Rows from block 13 of a small CTC audio transcriber, named by matrix and row number. Rows with one number belong to one channel. Each number is 128 + 32 x the weight over its row's rms, rounded and kept within 0 to 255. All counts start at 0. Numbers have three digits each. After the name is the row's rms in percent of the matrix's.
After each channel's rows are labels from the 100 clips, of 14976, where the channel reaches its highest value: "top examples" is what is common among them. Only what is clearly more common there than usual is listed. The data: short read English sentences (LibriTTS-R). In brackets: how many of the 100.
# convs0: first width-9 conv (model.blocks.13.convs.0.weight, 176x144x9, each kernel summed), inputs 0-143
# convs1: second width-9 conv (model.blocks.13.convs.1.weight, 176x176x9, transposed, each kernel summed), outputs 0-175

convs0.35 108:150154115161127100140149153075129091096088152111092104134153130095128152092156059073108132163065114161134140122140048126122128197136203094142104080053137126227122127100158113121071125151172124144076155103106137104122091120103136110167151102172137088123050121102157116167121151128094110113151115079097142163177088139077139109111077092109149067104123110162103157192130128090128092098111159144125067140101134139129157125125128068117136
convs1.35 112:200147159170119128088079093179126144123098121217114072098163150127085079126186149119194169105085129156117140075126160106188112117099104144174163072133084115116134124138140066114084081147136093062079121139104132157170116097071138132104103133095109136106105133142118113134155086124066160136123145121166086120124150101090108161162158113131120107198101098102077138121176158116086077075102097129129083139115104135046074183137133165150119101123092162069168143108123174092077184107122165135092096143136123142140123111114149163122140107
top examples: the word "how" (71); the word "you" (33)

convs0.38 092:208134167142131171144148174107147169122065162083118122116121102154179089156106146104121136084155124134124125119151102113037113120087111055073139142075128108149074132145039182109092119133167131093079097140119066166169143126132110174092115121105137145167089095131115072119130124146150213094103165125156163105149153178121133131104118154122154158167117134087070124107176091155103103194135150091120145082111113143113098160106162140095141
convs1.38 097:117133137199184139174091097157141109116160192129162080106109135177156167159169110124127107131166121160155137161039153151109140179105137129153141126154138159157125190083160079185122116082146119122144165182157102100072084128194135154157131082123184126109169149095155084155125079115161120140133138155125120182181104105101163166174146179114150125101115119122159127148110110098120134063157138117200122191173143106141085192127135161134173085223124141143127135129188147148155116123108072114163140130107107090109119150129117161162069126
top examples: the word "of" (41)

convs0.51 100:107159149138128104131167135120177126115117163086147169091141131117138081106173128089151150122080069162165140156131144077127145074100100117133146151079118070139143134141170088188170103154202145092151159160050155137125107148141081099117062185129089073154147110159161066152148141092096126137109081126104142136134139133142151130144192191159112140090112100113121152176150111035080108160073140151148056131145123170112125115090168149116118
convs1.51 103:058101093090132104147141090144121060125142155147126157077124162089142097128075133131080111158183119113121174136122067131020146132125109122102114153131130121180098071154132172138092143160132141109138104075091123087132152149166070145188113143146096118146120098080130162135142137151162108149143096147121104076123130125208074156128098115128135138111075112133100178098110099126092092111046056083187124135158127115109127114157169103119178185125145100131088102137081145094154087095111142126163146096103120112162133130130098008126133151
top examples: the word "the" (54)

convs0.42 102:165170079108078131115131098155128120150110199105113117088118191138132046125084178115114143105110124088108183119087174136094138066119025078127143170166107123141114159092125151156148118124111179156060171119112114122182099129113156162108093177154111166108137092192107113119115109128164111109095126168183121082105155125150074144117136056146114084115129169097117155110121107122148120114076142139078132165117108116091082167079144172137094
convs1.42 095:173151097067143140156144126170131093117004125091133115164132155138123151113158169081102173116174094115093101123118102126174083124161076101118118142148164124084114077178119099123150108153107137133139104166123094116119137114120073132128193141110121157124136150141127120083156134135151150066095100142118170130097111139200084156124117151088124129035142086121167100122118140122123095159142124087140088072043039103162094102129140165124151033115081108158144128124141085114062117141112172144131108168110138055125165115111163102145142134
top examples: the word "the" (78)

convs0.19 098:137139223098064138155113082139131135086126086081117121075079169092122131133093147125160120112162142103157166165101158165171133127104149084100122151142080116107114149131182133143162133135165160079072149115144078154109097129172154118190088109149090111161166086161177132112104143089149083150083132123154144045183112132150109175084085105137090086063094135141099118164118145121170108091160090143155170082081179127103098111129096165150113
convs1.19 090:127119092100142141163107135082149146107144063130152145136113141077105162116161115084143169163136094102119083123057163156106129180128112144099093103103138158145091105095156100119167102056109177112120123120101153114093097080122064111055064107120057154050117134122091076134110158155162099134080097129105077094087111137164064148145114145093119107101066097146120100106164139135110092121130180054132098108108100102159105191115145177099105105145078046132132131128144178169157123118156122079044089151136118152102124107117147147121126166
top examples: the word "the" (75); the word "was" (25)

convs0.167 091:154138111133120079137164151128030094078075089149105148170089119147106129185132113154101096132119135121112081089136146091124177172111073114137117161149123112143101132128090114127060065156108113141162099087152096089085150114150099130106132148127111148125093151070124072136154112144160153118125117139147134125103148202127129170140039165117090115105107176150116102075133092148191125155191138122092139171080038146142152117160060090097143
convs1.167 089:132120119101151107127136160107119145086132181120081143219185107129168119171131083159107149124110169154187152114139165158163090077123091109171098090150045164144134116191107168104111095112124086204074159066072156174109103086124080156111149120129131139143163150079136087129150121149091129083188109124177137198140143130073196113097166168114077131098116122077128079159122168141144088160143138167120107131094147151189130114130156144116131106070074149140112157118171164124119099144133149161129106107127124182141138166158119085130170093
top examples: the word "to" (33); the word "not" (25)

convs0.59 092:173070111077132144103108086167180154181147159102097108093092125110117019149111143128182140123113129128188154128079133123161087127117137129090106120118103142115160107123065190108133142120173128162103167100111103108096157172118131144185153102171142141146156095211136130102102116130120167126070149121158176096156110094085145144100179129092092106118159123136159113155146175104140118162089124148117109156089189124082136189098138184187067
convs1.59 091:133137110127129068159136119159122114148073128088148136147135137082075187175117142077160151164091148055086182137076124106136174108135079115104106112128184099073107111083126152123101185122101131140102131158125092140149169110157082135114104099138138163100132167111132049141103151091130136129110078175118056158130100087188103165099081151126135153123148119118135084099191119114133110125160180093092104059076160118201089142184096126122104087152124076113160190146155135104116133138107167076146107082183154096089139111073112113142098086
top examples: the word "the" (77)

convs0.155 089:219111134152097091122149142136114105192150139081086127073164136089095025176142114149079088095128140119129118099147114101119064118120151097136116118106135058115132069085101137124055129141094169049099171109146120143123173141140121085131121120115117099103104153166090085113110151071137118113128094124159140144079121070197108110107132132141163093117130143130110163092150133144130115109125107189050156119129125156110101142140121183147050
convs1.155 089:084134093160118102110120137087132111023114162089121167127102121141153099139129069135129104130154109176085167112154127132119125164128138138080082102139141154112099150063107117070166134117073115118145136154104065133097117087098141167154173168139169174127172118129143134074059142115168057127124052087148142136125082141105073114179169122159083117109090150095139128090108142133115089208053185140151145117153135166178097118099140112130140060153081081162137102115114141106185112101177133091120117088146118168135146080147159079154096120
top examples: the word "of" (38); the word "to" (33)