From a checkpoint of a small CTC audio transcriber.
Model: arch tc_resnet, widths [96, 112, 144, 176].
Training: 18100 steps, batches of 128.
Data: trained on short read English sentences (LibriTTS-R), 26041 training examples, 89.0 epochs.
Rows from block 6 of a small CTC audio transcriber, named by matrix and row number. Rows with one number belong to one channel. Each number is 128 + 32 x the weight over its row's rms, rounded and kept within 0 to 255. All counts start at 0. After the name is the row's rms in percent of the matrix's.
After each channel's rows are labels from the 100 clips, of 14976, where the channel reaches its highest value: "strongest on" is what is common among them; "loudest band" is the band of the loudest frequency at the time of the peak. Only what is clearly more common there than usual is listed. The data: short read English sentences (LibriTTS-R). In brackets: how many of the 100, against the usual share in percent.
# convs0: first width-9 conv (model.blocks.6.convs.0.weight, 112x112x9, each kernel summed), inputs 0-55
# convs1: second width-9 conv (model.blocks.6.convs.1.weight, 112x112x9, transposed, each kernel summed), outputs 0-55

convs0.84 081 [124  90 117  86 126 151 108 114 159 169 123 150 109 187 131 120 172 111 100 139 117  92  90  99 191  78  93 159  96 162  76 129 119 134  90 127 136 138 124 139 159  93 110 135 154 144 109  88  77 189 146 104  91 128 143 149]
convs1.84 113 [122 106 132 110 195 206  86 101 112 108 178 174 103 138 130 141 124 128 131 155  95  96  94  51 145 123 145 146 123 163 150 140 127 155 132 106 123 181 193 137 157 138 128 128 199 142 133 122 136 123 150 180  67 144 128 103]
strongest on: voice: female (90 vs 53.6)
loudest band: 250 to 500 Hz (25 vs 9.6)

convs0.89 095 [178 146  97 165 120 166  93 104  90 138 188 134 154 124 152  87 140 198 106 131 121 127 109  78 132 123 113 135 148  91 103 154 134  98 137 170 157 166  92 119 174  75  72 133 147 125 197 100 138 183 136  85 120 136 172 101]
convs1.89 139 [ 86 133 116 122 133 136 143  64 130 123 157  94  92  78 162 121 117  51 149 131 146 130 131 108  89 189 115 143 173 100 166 156 106  90 149 187 103 128 113 173 164 137  94 138  85 188  86 171 137  90 153 125  83 129 134  89]
strongest on: the word "there" (28 vs 3); the word "was" (27 vs 9.7)
loudest band: 250 to 500 Hz (43 vs 9.6)

convs0.100 128 [102 158 148 116 116 127 134 138 117 103 111 147 194 139 108 141 158 147 170 114 174 126 135 126  52 160 151 105 144 131 168 129 131 159 123 127  94 129 139 115 119 150 137 118 141 100 132 154 119 100 100 115 125 105 112 112]
convs1.100 081 [139 104 119 171 103 121 153 115 157 158  95 153 103 147  94 144 113 144  96 155  63 125 134 133 155  90 112  88 148 178  58 115 143 120 118 106 108  66 121 134  78  74 132  98  84 136 153 139 145 115  95 150 139  95 128 180]
strongest on: voice: male (77 vs 46.4)
loudest band: 4000 to 8000 Hz (37 vs 4.1)

convs0.3 058 [112 128  70 131  94 146  99 147 111 165 106  72  98  90 178  80  92 160 136 144 129  75  72 134 125 117 129  73 102 149 124 179 134 109 103 167 127  95 130 124 119 121  92 124 111 133 132 111 104 126  76 102 166 104 112 168]
convs1.3 106 [106 178 109 170 155 138 136 100 131 114 121 114  64 103 133 113 143 123 153  49 123 143 111  99 112 154 167 105 173 105 148 168 114 150 182 129 156 122 133 106 139 161  72 183 115 153 129 130 106 161 146 130 162 138 160 145]
strongest on: the word "the" (78 vs 25)
loudest band: 250 to 500 Hz (45 vs 9.6)

convs0.64 079 [124 116 150 182 142 104 147 112 131 194  77  93 125 168 149 145 136 114 130 123 135  74 115 178 121 112 122  65  90  21 121 198 124 105 130 139 131 119 105 117 123 134  74  86  94 109  99 137 103 153 130 129 100  99 147  91]
convs1.64 095 [149 127 142 171 160 115 133 104 106 140  76 140  95  95 163 125 100 114  32 138  76  96 131  98  73 193  91 122 124 107 108 170  73 119 133 183 100 160 109 121  80 194 145 149 103 105  79 125  97 132 136 161 104  71 127 130]
strongest on: the word "i" (91 vs 18)
loudest band: 1000 to 2000 Hz (66 vs 1.8)

convs0.31 099 [150 138 149  56 146 187  98  77 118 166 167 160 158 154 124 150 118 135 146 127  98 113 180 156 152 141 133  75 106 139  89 119 112 142 103  39  56 119 141 105  98 171 149 113 152 105 155 131  74  94 181 116 100 150 166 125]
convs1.31 132 [126 127  86 134 145 151  77 146 150 163 132  83 115 122 123 192 116 129 142  92  95 115  56 103 100 121 169  83 101 142 159 125  70 151 104 116  75 128 186 100 136 113 169  93 144 107 183 111  91 126 145 112 101 138  89 109]
strongest on: the word "you" (47 vs 15)
loudest band: 250 to 500 Hz (48 vs 9.6)

convs0.52 092 [114 125 108 137  93  99 136 134 107 149 109 124  92 161 149 104 147 174 176  94 103 123  85 165 163  85 106 189 161  67 140 129 144  87 105 130 102 183 117  59 150  80 103 107 120 100 148 111  75 149  80 106  74  58 171 124]
convs1.52 111 [119 202 149 144 192 147  92 106 145  98 114 191 115 144 135 124 163 106  89 139 108 172 105  70 152 126 171 168 133 137  82 110 112 152 126 136 167 158 142 148 164 124 129 164 183 176 105 190 153 119 142 150 193 110 150 179]
strongest on: the word "i" (56 vs 18)
loudest band: 500 to 1000 Hz (27 vs 5.8)

convs0.94 114 [115  56 117  93 129 160 125  76 120 140 126  49 120  90 160  91  91 129 163 165 143  83 179 133 122 172 100 148 145  69 124  92 135 102 102  67 118  80 159 131 150  51 123  41  99 116 112 147 112 134 129 144  68 133  70  89]
convs1.94 131 [108 121 111  58  95  77 102 149  85 133 127 157 143  99 123  77 112  66 186 106 179  71 178 151  94 130 176 123 141  72 180 119 110 142 107 152 130 107 120 112  91 110  99 135 126  86 124 165 151  76 131  97  81 122 115  55]
strongest on: voice: female (94 vs 53.6); the word "that" (29 vs 7.1)
loudest band: 250 to 500 Hz (43 vs 9.6)

convs0.70 101 [146  88 131  82 118 190 102 132 131 116 122 130  62 110 113 173 201  90 197 118 140 147 141 148 187 123 125 133 182 174 165 130 166 143 104 146 133 110 169 121 109 111 116 157 215 133 126 147 110 161 139 147 134 117 164 137]
convs1.70 104 [122 117 116 111 106 120 141 117  96 172  94 134  70  72 122 115  87 149 116 115  99 130 129 131 112  58 138  92  81 131 117 105 111 162 117 108 158 156 102 116 119  84  49  89  60 142  45 142 135 167 121  98 121  70 107 155]
strongest on: the word "you" (39 vs 15)
loudest band: 250 to 500 Hz (32 vs 9.6)

convs0.39 078 [132  48 112 132 134 133 127 114  90 179  82  77 124 111 145 135  99 124 129 137 121  97  48 129 139  73  75 134 141 138 144 133 135   4  63  80  94 122 132 118 137 155 138 121 121 128 104 102 113 164 126 108  41 156 145  97]
convs1.39 102 [152  95 134 146 189 189 100 172 161 114 173 176 107 171 114 149 125 107  86 115 179 113 155  79 129 188 182 129  90 116 160 154  89 101 197 181 145 120 134 112 107 134 152 159 161 138 160 169 162 122 132  99 148 130 126 147]
strongest on: voice: female (84 vs 53.6)
loudest band: 250 to 500 Hz (25 vs 9.6)