A small CTC audio transcriber, trained from scratch.
Training: adamw at rate 0.0028, batches of 128.
Data: trained on short read English sentences (LibriTTS-R), 89.0 epochs.
Rows from block 2 of a small CTC audio transcriber, named by matrix and row number. Rows with one number belong to one channel. Each number is 500 + 25 x the weight over its row's rms, rounded and kept within 0 to 999. All counts start at 0. Numbers have three digits each.
After each channel's rows are labels from the 100 clips, of 14976, where the channel reaches its highest value: "responds to" is what is common among them. Only what is clearly more common there than usual is listed. The data: short read English sentences (LibriTTS-R).
# convs0: first width-9 conv (model.blocks.2.convs.0.weight, 96x96x9, each kernel summed), inputs 0-95
# convs1: second width-9 conv (model.blocks.2.convs.1.weight, 96x96x9, transposed, each kernel summed), outputs 0-95

convs0.50:497486464527489510453497475488543524489479486522489497480485509550560535481486563483452499521467513475470521516516520498506480511486512539520530483489524487493525487528517509503503475501470527502481476501533516480529479502450475495543503499475464450496527465480524537521527492541483495473
convs1.50:508469450494494452488493514501491515502509480482499483520530511516486519471481455497495469486470456464505544482473495511471507501473480484500491480472500484465470476486477469510502515503470496471506507484481458492477517482478408475475526483493476476492463485492501501452504420517486464498
responds to: voice: male

convs0.52:503476460513508510529503492512484548508504533517475451519532528517474504494502453508476486516476473499499523524529516505474530553505536500463529444500468496507539519444480484500504473475488481523491475465504505526472510511500512464518491525512486418508498508516529458502477490487543508488
convs1.52:522500531537469464495503505469480457501481517504500505487538458518527491489503514536525487481497469479498506512530477486550449434507503524475481491511507513531530491498467553508459495502518496485522503494488471442478499448468506515491501467465530526490510501444500472509505489487552515497
responds to: voice: female

convs0.94:483502494505518493493467497485508493518490545534522478486464492513532464524425513509479477444498528507522475476489518477468511493498470515531488499495472528456504480487508477534481438454458481506473479488519482546480511528477518513446513515461499460494501521500523506532474462512512491501
convs1.94:509485502482511521489473440470508513507475513489470488504439494509469489533529480504502484490493528493512519499504502488477503474517507456476508527494505499533523497444515496531516546486479476510467505466467485499525509530460493536512445489446499502502522496451583469502536504496510526508
responds to: voice: male

convs0.51:516472483517525497535494522496500542534524521533513509536506510512521491473498491506523506425483496558520514458464510493503530477512492516539452480504513511476489503489463553501538521463486500491497530533520468493476517535524542483493517563519493475527465476535517511494486480487518507514
convs1.51:515471512490480467471478487428476452502458510486501502468516480525489534481501493499493486589492531462509501480534460462492499472502488456474505511517509516536514474515508492489475480527504528518496481476491479493480465465487525485493496459491539497452534503470504454496516493479494510486
responds to: voice: female; the word "you"

convs0.74:478451502515506487515480472520489505500493452507471469466452472475472557464486484504480494508491494511476473492492489498503460478504490502482554490504464450423518470518475446459493492519508507485489498481467514494506488448505480499517532502479505464492504494507536532476497519489519479455
convs1.74:462527464510502470538545549509530509505504532482524503525434509522538506541507504515524432512511485481507489493499519510516536558448459526512479501484506460492509516505530489515506543506530533496522483512504498519487506557493492495505533513502511480490485503480478523550492475500504502533
responds to: voice: male

convs0.29:498456512518473519530504504520497524537521493486527458490479459499503469507498504492488482516499514567519522507527539513524488430522524514462495453537502521458500525459451544480529493502526491490492490494483518487537494523502526509499516516505547473510559448507506485514485496496515490525
convs1.29:516514488505461481502489501488489451506508475526474527539521506494439481490494491502452495539514529478527464548502471491517523507529462453456487536519501509470491515475498436469494483511508454512509504507515483428503519471539502496477509493516511494450467511499534506488492509477505525508
responds to: voice: female

convs0.0:500533468525589531499477467480481465498455492534521477527456505491511481484502522481502542546512504488493480467485498501494504478447487503495522535499476508482505477462495484510502466528469497461485478534517507541518465492504498523442505511485515463487479513497520479505479474461538505514
convs1.0:470501548442486510496500526518486508493494501469498484458425503506483501512556501509524481491498498515483485525476505460483491479455508497504525542493506524496489490441497484524498483521490484472478513471443440496515522507499487484479471465486521464501485497494501514535554496538499502548
responds to: voice: male

convs0.41:463505477493493443497510530467466501508517502493519476494514489503531483496475479491526486470469531520451566470478533503494487473502444473499475481469520452502560493500475528496489495471518521461466523486529475525483512488482484549498505521491507483493484481508503551492484507544512476465
convs1.41:511456502495514509454525495510488482487480525524501522487505422526470487514468510493479497473495516509503551516479493497500486468472536453458481501500487481496544531463472532430475476506516490488505486460520471526473543499508483504484489511501497538497474514470541478473531502513537478526
responds to: voice: female

convs0.77:508533523452507551487501479518511492482513482471452492498450518544500529489554504495470489530536510462520480489538508491526482501509502476513544486496478521472518526494508438461507475530472523482509458470492495527531456490501490509467486468505473507507504493473460466503526500496532505459
convs1.77:474488468491494456559502499508474500493503485489503469484532513533461512476494442502506445513491428495479482502477503492482494516477505515511482502494466487474492475497496463506510471454489492462535484501521478511482502515497442441474516476526452474552514507520490493473472469488488481504
responds to: voice: male

convs0.46:526529497470511527483471508509510472455536490515516537497520423471516483504538497478514492505563479483499454495543494505495478524484494476481512485482495525498529549508466468483505461518501509463517474506472541510474489513474489502488509479511496495473521517496475470538499486464486429483
convs1.46:469531476494515478531498494507494514506503463514524457485523515529474474455490458520526458509507435514472507481481510524514485521490482503501499454483483473457526481529502474505517477441491477466529496484519522515464515496475439464501519505513470472535513515508483491487463470487528452482
responds to: voice: female

convs0.56:476524477468476507506491513523481458467541445476480489517493529529485519498495475472498467523490546442495479499529504500484508498503441477514521511464525528500540469507519429518499513512494502492519458524491509535489453517497477529487499507500485486470500490489521539503526502556461523503
convs1.56:490517491533495499496487506534484479518480482473478481513531498496493496478523487498514437497528461490516502487521496507499512519451454496527475478445503480479474514474487417532537522467456495488501500507516472479478472483479444482478498481517502488509486529481525493532462461454533486518
responds to: the word "i"

convs0.19:512483482502513498538499519505487535540546518533519518525501510513513510489497497510526499431469485562521512461455503506486533475513482506533456466503506514472468500481455539510532519457470486492494526534525476488482516531516539472483524540516489470510453482533498527506489500483516511522
convs1.19:527477496509479462472477486433474468504450514483511501471528484542488526484491499497496485594494521455511508485533462470499501468502480468486493520523505509535516474513497490490479469532509539501500482477486486504489476465504508492499498462515527501477535509475501429505512484469503511474
responds to: voice: female

convs0.70:472471515504535535498495496508531518469516506466495485472512515461468480485515468504499498508468539490520476534536502482512497485499483503466548483483470480488481536522516395458473492518541509467470449466488511519479483497473511468508506524512478518508534486486490480507508521463514525503
convs1.70:500469525530521443508503504495488497530467503540522540511515465521524494507472513538481498506498483494554484490521506495508522503512487501511491466493469502511455495463474537485501540522517490454519519521502463502511531493491480547496521504501526520518490483506512495449431423463498507532
responds to: the word "be"

convs0.22:504529533518502519528528519518491514516560461525493469465469485487484479479526513509528495530523481534485562497496514553518487490460501497515535473503546521431526488465523497474504513513470479528502515511541531508525509496537539482482508498532497477521518491502469506528498519525524508543
convs1.22:503534473467453496480536479488493488492467521498485536551489481516499471520446506470471484510523496465528504502499519480489502538477502518479456481528509505473494572490515478482482456502525523535479449501516524537493528494493472503511501500533545524490509498473484503533460497472502498444
responds to: voice: female

convs0.68:512522410496491532489505505540546509521520482508462536509529483488523495523493523511486491507446528499515490502533519485484489505527449528487468554485515526477476486498491497518498517479491477469481559493464513494484556488502465485519526502504507472495517533479531514503497498495513439517
convs1.68:483521526527478506506523496515483513493525511480478526520489510513511496501512462470425488505517472481491484480505498448490487506491498470505434496555511468475513501502521475508513469477463504529511464479433528483515475436526509495526466459482504478510486500510507520478467513494459500453
responds to: voice: female

convs0.23:516470523496502467539443494508478497507522487518515429460443521500522512507453475503513494461465493522474524498473527496490474492496508483482518499534506503482561516459492521532481481489478489504484489452519483497503520517522524483492489499477553461505491535496501488488513493562532492533
convs1.23:510498509500527488495564501465504503540454513491506535557490498522496489513513527524525480531538508477485513503509485465516518452544493498439503535517517513556509503467519502502502517529509482507491502505505495497505506496464512543524496481474503519480502491437573488472532498452500517484
responds to: voice: male; the word "was"

convs0.95:544445469545509519499453497532512498504532553516500500533483521506504488470476498522456486529477451493470482520498482478474444482475481523481502530470482513475516515506497490525507463494543512496529490476505504562498503490516521471469508532499504477551475516509539454488498495473509502522
convs1.95:467507553502459467462539530459480469485506478480520502514507463467498499472521488477482495459516514504489517493512479536502485466522486492506479441508554514528539493476472531518492514505482484479469499498468494440499528472465485507488472479500508480461516462474522530461538494488498478486
responds to: the word "to"