{"activation": "relu", "lr": 0.0028, "epochs": 89.0}
Rows from block 2 of a small CTC audio transcriber, named by matrix and row number. Rows with one number belong to one channel. Each number is 128 + 32 x the weight over its row's rms, rounded and kept within 0 to 255. All counts start at 0.
After each channel's rows are labels from the 100 clips, of 14976, where the channel reaches its highest value: "strongest on" is what is common among them. Only what is clearly more common there than usual is listed. The data: short read English sentences (LibriTTS-R). In brackets: how many of the 100, against the usual share in percent.
# convs0: first width-9 conv (model.blocks.2.convs.0.weight, 96x96x9, each kernel summed), inputs 0-95
# convs1: second width-9 conv (model.blocks.2.convs.1.weight, 96x96x9, transposed, each kernel summed), outputs 0-95

convs0.39 [149 138 122 139 110 128 148 154 160 108 139 196 108 155 101 153  61 117 143 103 136  68 150 102  48 153 108 119 215 127 237  72 117  88 173 145 125 187 132 125 169 105 146 144  90 139 113  82 132  71 107 105 179 134 132 148 124 149  79 143  93 143 152 130 113 113 117 175 150 143 107 107 106 113 142 125  75 156 159 137 152 135 152 157  90 110 172  85 132 151 125 137 142 149 121 172]
convs1.39 [151 100 128  72  85 138 112  85 136 144 110  95 124 151 149 137 108 150 105 110 107 157  65 150 156 101  78  77  41 183 108 158 153 126 119 135 170 153 152  59 136 138 145 108 110 131 108  94 116 144 182 118  64 137  97  98  96  72 144  90  91 171 124 172 113 104 149  77  71 145 150 136 140  68 129 136  98 106  69  77 104 109 127 153 120 133  96  78 119 142 152 163 129 114 118  78]
strongest on: voice: female (84 vs 53.6)

convs0.60 [ 80 106 103  88 151 192 130  52 118 127 124  90 134 152 114 117 115  96 119  92 100 161 171 217 103  69 131 157 164 100 121 142 153 119 151 112 121 127 149 123 146 100 116 106  62 126 114 184 151 117 109 125 118 122 101 137 141  65  82 140  97 120  58 118 111  95  55  86 146 125 154 113  82 170 108 166 156  69 142  99  71 190 119 119 127 127 124 138 145 151  88 122 141 173 114 150]
convs1.60 [130 148  90 152  64  41 162 121 128 150 142 109 130  99 130 136 136 161 169 124 213  97 122  91 109 158 116 159  91  71 152 104  84  96 118 143 119 154 103 121 122 124 133 103 135 140 135  60 190  66 176 143 137  89 114  64 142 137 108 168 160  94 121 114 135 167 118 192  95  80 127 163 143 152 126  89 111 152  82 121 111 153 157 184 101 124 138  93  95 120 120  88 103  81 160 132]
strongest on: voice: male (95 vs 46.4)

convs0.88 [117 142  44 129 198 183 107 119 113 158 147 150 125 204 196 147 145 163 114 168  88 168 165 166 120 128 164 117 123 133 115  68 149 115 126 100 155 116 178 141  96 134  61 146  91 151  86 161 107 132  93  97  88 170 150 125 107 105  68 141 121 136 120 153 149 156 140 107 165 188 146 138 121 127 103 150  99 124 128 104 153 168  73 141 149  72 144 113  82 142  96 120 165  80 108 108]
convs1.88 [156 136 123 187  98  53 171  89 106  92  94 120 157  60 115 107 131  96 122 203 179 105 101  90 121 154 121 166 123 116 125 119 102 114  84  99 130 131  82 114 144  80 154 152 117 157 147 129 123 122 189 156 146 106 116 124 101  76 149 169 113 153 103  95 106 128 132 108  79  94  80 109 105  48 133 133 143 116 141 135 160 102 101 153 110 149 166  51 137  72 172 115  93 133 185 140]
strongest on: voice: female (100 vs 53.6)

convs0.43 [119  72  87  75 116 150  93 114 137 132 177 145  97 146  84 109  49 155 102 101 160 105 122 139 136 130 166 108 129 165 130  27 127 111  99 109 144 120 110 167 121 100  79 118 128 128 124 174  85 107 126 116  89 104 128 144 148  81 120 132  71 139  85 125  90 163 117 179 158 116 137 148 106 119 106  48 146  68  87  66 126 110 130 128 136 166 106  61 110 124 149 134 126 132  80 182]
convs1.43 [165 119  87 161 108 107 177  80 132 181  81 125 116 111 122 130 136  67 140 179 106 125 107  80  76 108  69 121 126 143  82  90 141 132 122 121 101 142 159 159 128 115 162 142 111 164 126 132 111 161 108  60 112 123  74  90  76 150 158 185 123 134 110  86  65 203 129  98 161 107 121 156 155 145 187  96 134  99 193 164 141 119 122 174 123 124 204 114 155 122  96 126 105 143 141 116]
strongest on: voice: male (89 vs 46.4); the word "he" (34 vs 10.7)

convs0.32 [125 129  87 127 114 134  85 117 152 151 145 170 126  92  71 134  77 135  86 155 147  98  79 162 106 148  93 113 111  72 111  63 156 147  83  99 169 156 131 112 128  90 137 121  86 125  95 149  69  79 106 105  73 128 100 185 165  52 143 150 111 155 111 112 165 135  70 113 159 109 130 144 129 120  84  84 120  91 149  94 132  29 102  85 103 135  94 103 142 140 127 123 168 140 105 154]
convs1.32 [146 135  78 139 113 179 119 117 121 136 105 111 148 137 169 135 127 186 175 104  93 209 110 157 113  64  95 128 126 109 137 131 113 123 146 200 106 154 166 114 148 150 147 128  98  98 180  38 136 146 157  80 101 137  79 151 150 108  75 184 160 100 111 135 151 166 147 126 151 159 140  89 156 134 166  66 120 100 145 151 135 143 191 141 150 143 135 175 134 114 108 112  70 131  62 138]
strongest on: voice: male (83 vs 46.4)

convs0.83 [111 166  99  74  83  91 109 159 138 147 143 114 134 110  72 132  97  99  92  72  92 147 119 135 100 169  99 110 109 139 131 147 160 132 120 101 172 118 125 129 160  97  74 109 131 150 100 181 116  62  91 104 145 153 130 145 117 109 192 116  60 122 167 140 124 119 118  79 133 155 129 130  92 153  92 139 102  92 114  54  50 197  52 150 154 128 109 109 130 102 129  80 140 142  91 169]
convs1.83 [108 107 116 132 107  95  57 139 165 128  94 159 142 102  48  84 118  75 213 126 100 131 106 141  90 172 140 114 145 101  95 130 123 112 140 135  91 176 137 162 139 156 130 142  82 142 131 126 116 156 162 137 150  88 132 114 116 143 168 177 129  70 107  98 105  84 189 156 128  97 148 175  91 123 146  97 130 131 138 164 146  79 200 141 109 107 121 192 178  80 155  84  90 123 111 160]
strongest on: voice: male (96 vs 46.4); the word "was" (67 vs 9.7)

convs0.91 [112 104 138 118  99 164  92 109 144  78 132  92  66  66  75 117 132 123 123  73 107 115  47 126  93 123 147 104 113 162 154 101 122 104 133 128 142 155 123 123 140  85  78 127 144  94 160 168  94 106 133 118 141 163 106 133 154  79 171 109  82 164 103 127  25  77  66 131 131 145 138 166 128 116  66  80  78 131 102 139 132  84 117  95 121 123  69 132 135 123 151  86 116 118  80 148]
convs1.91 [142  81 138 117 125  82 109  89 144 117 120 136 121 134  38 141 123 125 107 108 116 133 148 150 103 122 145 133 153 113 134 114 124  87 133 157 118  87 124 122 136 155 135 118  83 130 171 152 127  91  95  84 118  80 131 132  83 127 110 134 114 120  88  79  53 141 136 133 140  76 151 100 148 187 115  28 150  99 172 128 129  93  91 148 132 158 141 156 162  90  95   0  99 118  99 159]
strongest on: voice: male (90 vs 46.4)

convs0.63 [143  67  96 160  71 157 101 142 101 106 136 141 122 135 174 123 133 114 114 142 143 162  82 102 147 103 138 143 133 153 180 103 188 125 105 119 130 176 120 107 169 151 123 124 146 104 152 173 147 137 162 167 189 160 103 155 157 155 152 124 153 203 217 154 135 110 145 122 154 153 126 157  72 137 117 138 129 174  95 118 131 123 141 142 161 103 130 137 175 142 226 141 222 115 164 138]
convs1.63 [127 105 108 143 134  87 131  93 126 150  76 125 141 146  90 122 134  74 136 169  80 174 111 142 120  98  61 133 151 116 117 105 119 106 127 165 100 138 137 116 124 147 109 117  73 117 194 103  88  66 148  67 126 101 105  95 100  99 129 135 128 128  61 130  31 139 134 119 104  91 113 115 119 127 142  31  73 111 166 114 116  94 108 148  81 112 122 152 115  92 139  48 133 147  82 118]
strongest on: voice: male (73 vs 46.4)

convs0.53 [130 111  30 121 131 122  91 113 118 134 180 141 152 130  29 107  76 160 103 155 140 124 108 128 120  83 105 138 129 105 143 113 181 170 111 125 146 176 119 106 108 114 168 155 109 101 116 111 102  99 145 164 153 179 106 135 180  76 138 142 183 144 126  97 149 112 146 126 125 130 103 204 118 108  61  67 146  96  94 126  79  65 142 121 155  99  79 150 163 124 158 160 145 141 138 160]
convs1.53 [125 147  84 125 137  80 120 104 141 164 138 135 142 164  92 148  75 150 165  99  86 149  47 108 107  49  97 139 127  96 117 128  90  73 112 111 108 105 176 119  88 123 147 182 102 128 152  71 152 125  56 121 101 103 120 145  93 115 105 136 111  68  97 108 114 170 148 110 117 153 140  97 114 124 160  54 115 134 155 171 105 115 131 152 143 146 132 167 104  90  83  34 111 124 111 159]
strongest on: voice: male (98 vs 46.4); the word "the" (53 vs 25); the word "was" (31 vs 9.7)

convs0.65 [158 129  66 140 186 140 169 104  76 144  48 154 180 127 126 170 125 127 147 125 164 133 119  68 148 125 113 184 146  84 117 108 158 193 133 157  84 130 110 154 112 152 137 132 135 121  77 156  77 105 103 166  62 173 118 108 122 111 132 138 190 154 154  46 132 141 118 138 140 114 117 177 130 168 114 146 150 128 102 171 169  96 120 126 156 140  76  90 149  88 177 129 154 172 140 139]
convs1.65 [157 128 181 123 108 105  90 164 139  38 123 113 168  65 133 116 146 164 143 138 130 134 164 154 133 104 179 128 149 111 212 156 129  82 120 166 141 131  91  70 124 143  98 101 101 103 147  96 131 149 167 134 179 126 149 126 136 107 162  85 156 186 137 152 141 110 136 117 114 134  45 127 171  78 130 114 123 181 110  93 132 178 103  96 146  79  75 151 116 147 141 111  53  93 125 135]
strongest on: voice: female (83 vs 53.6)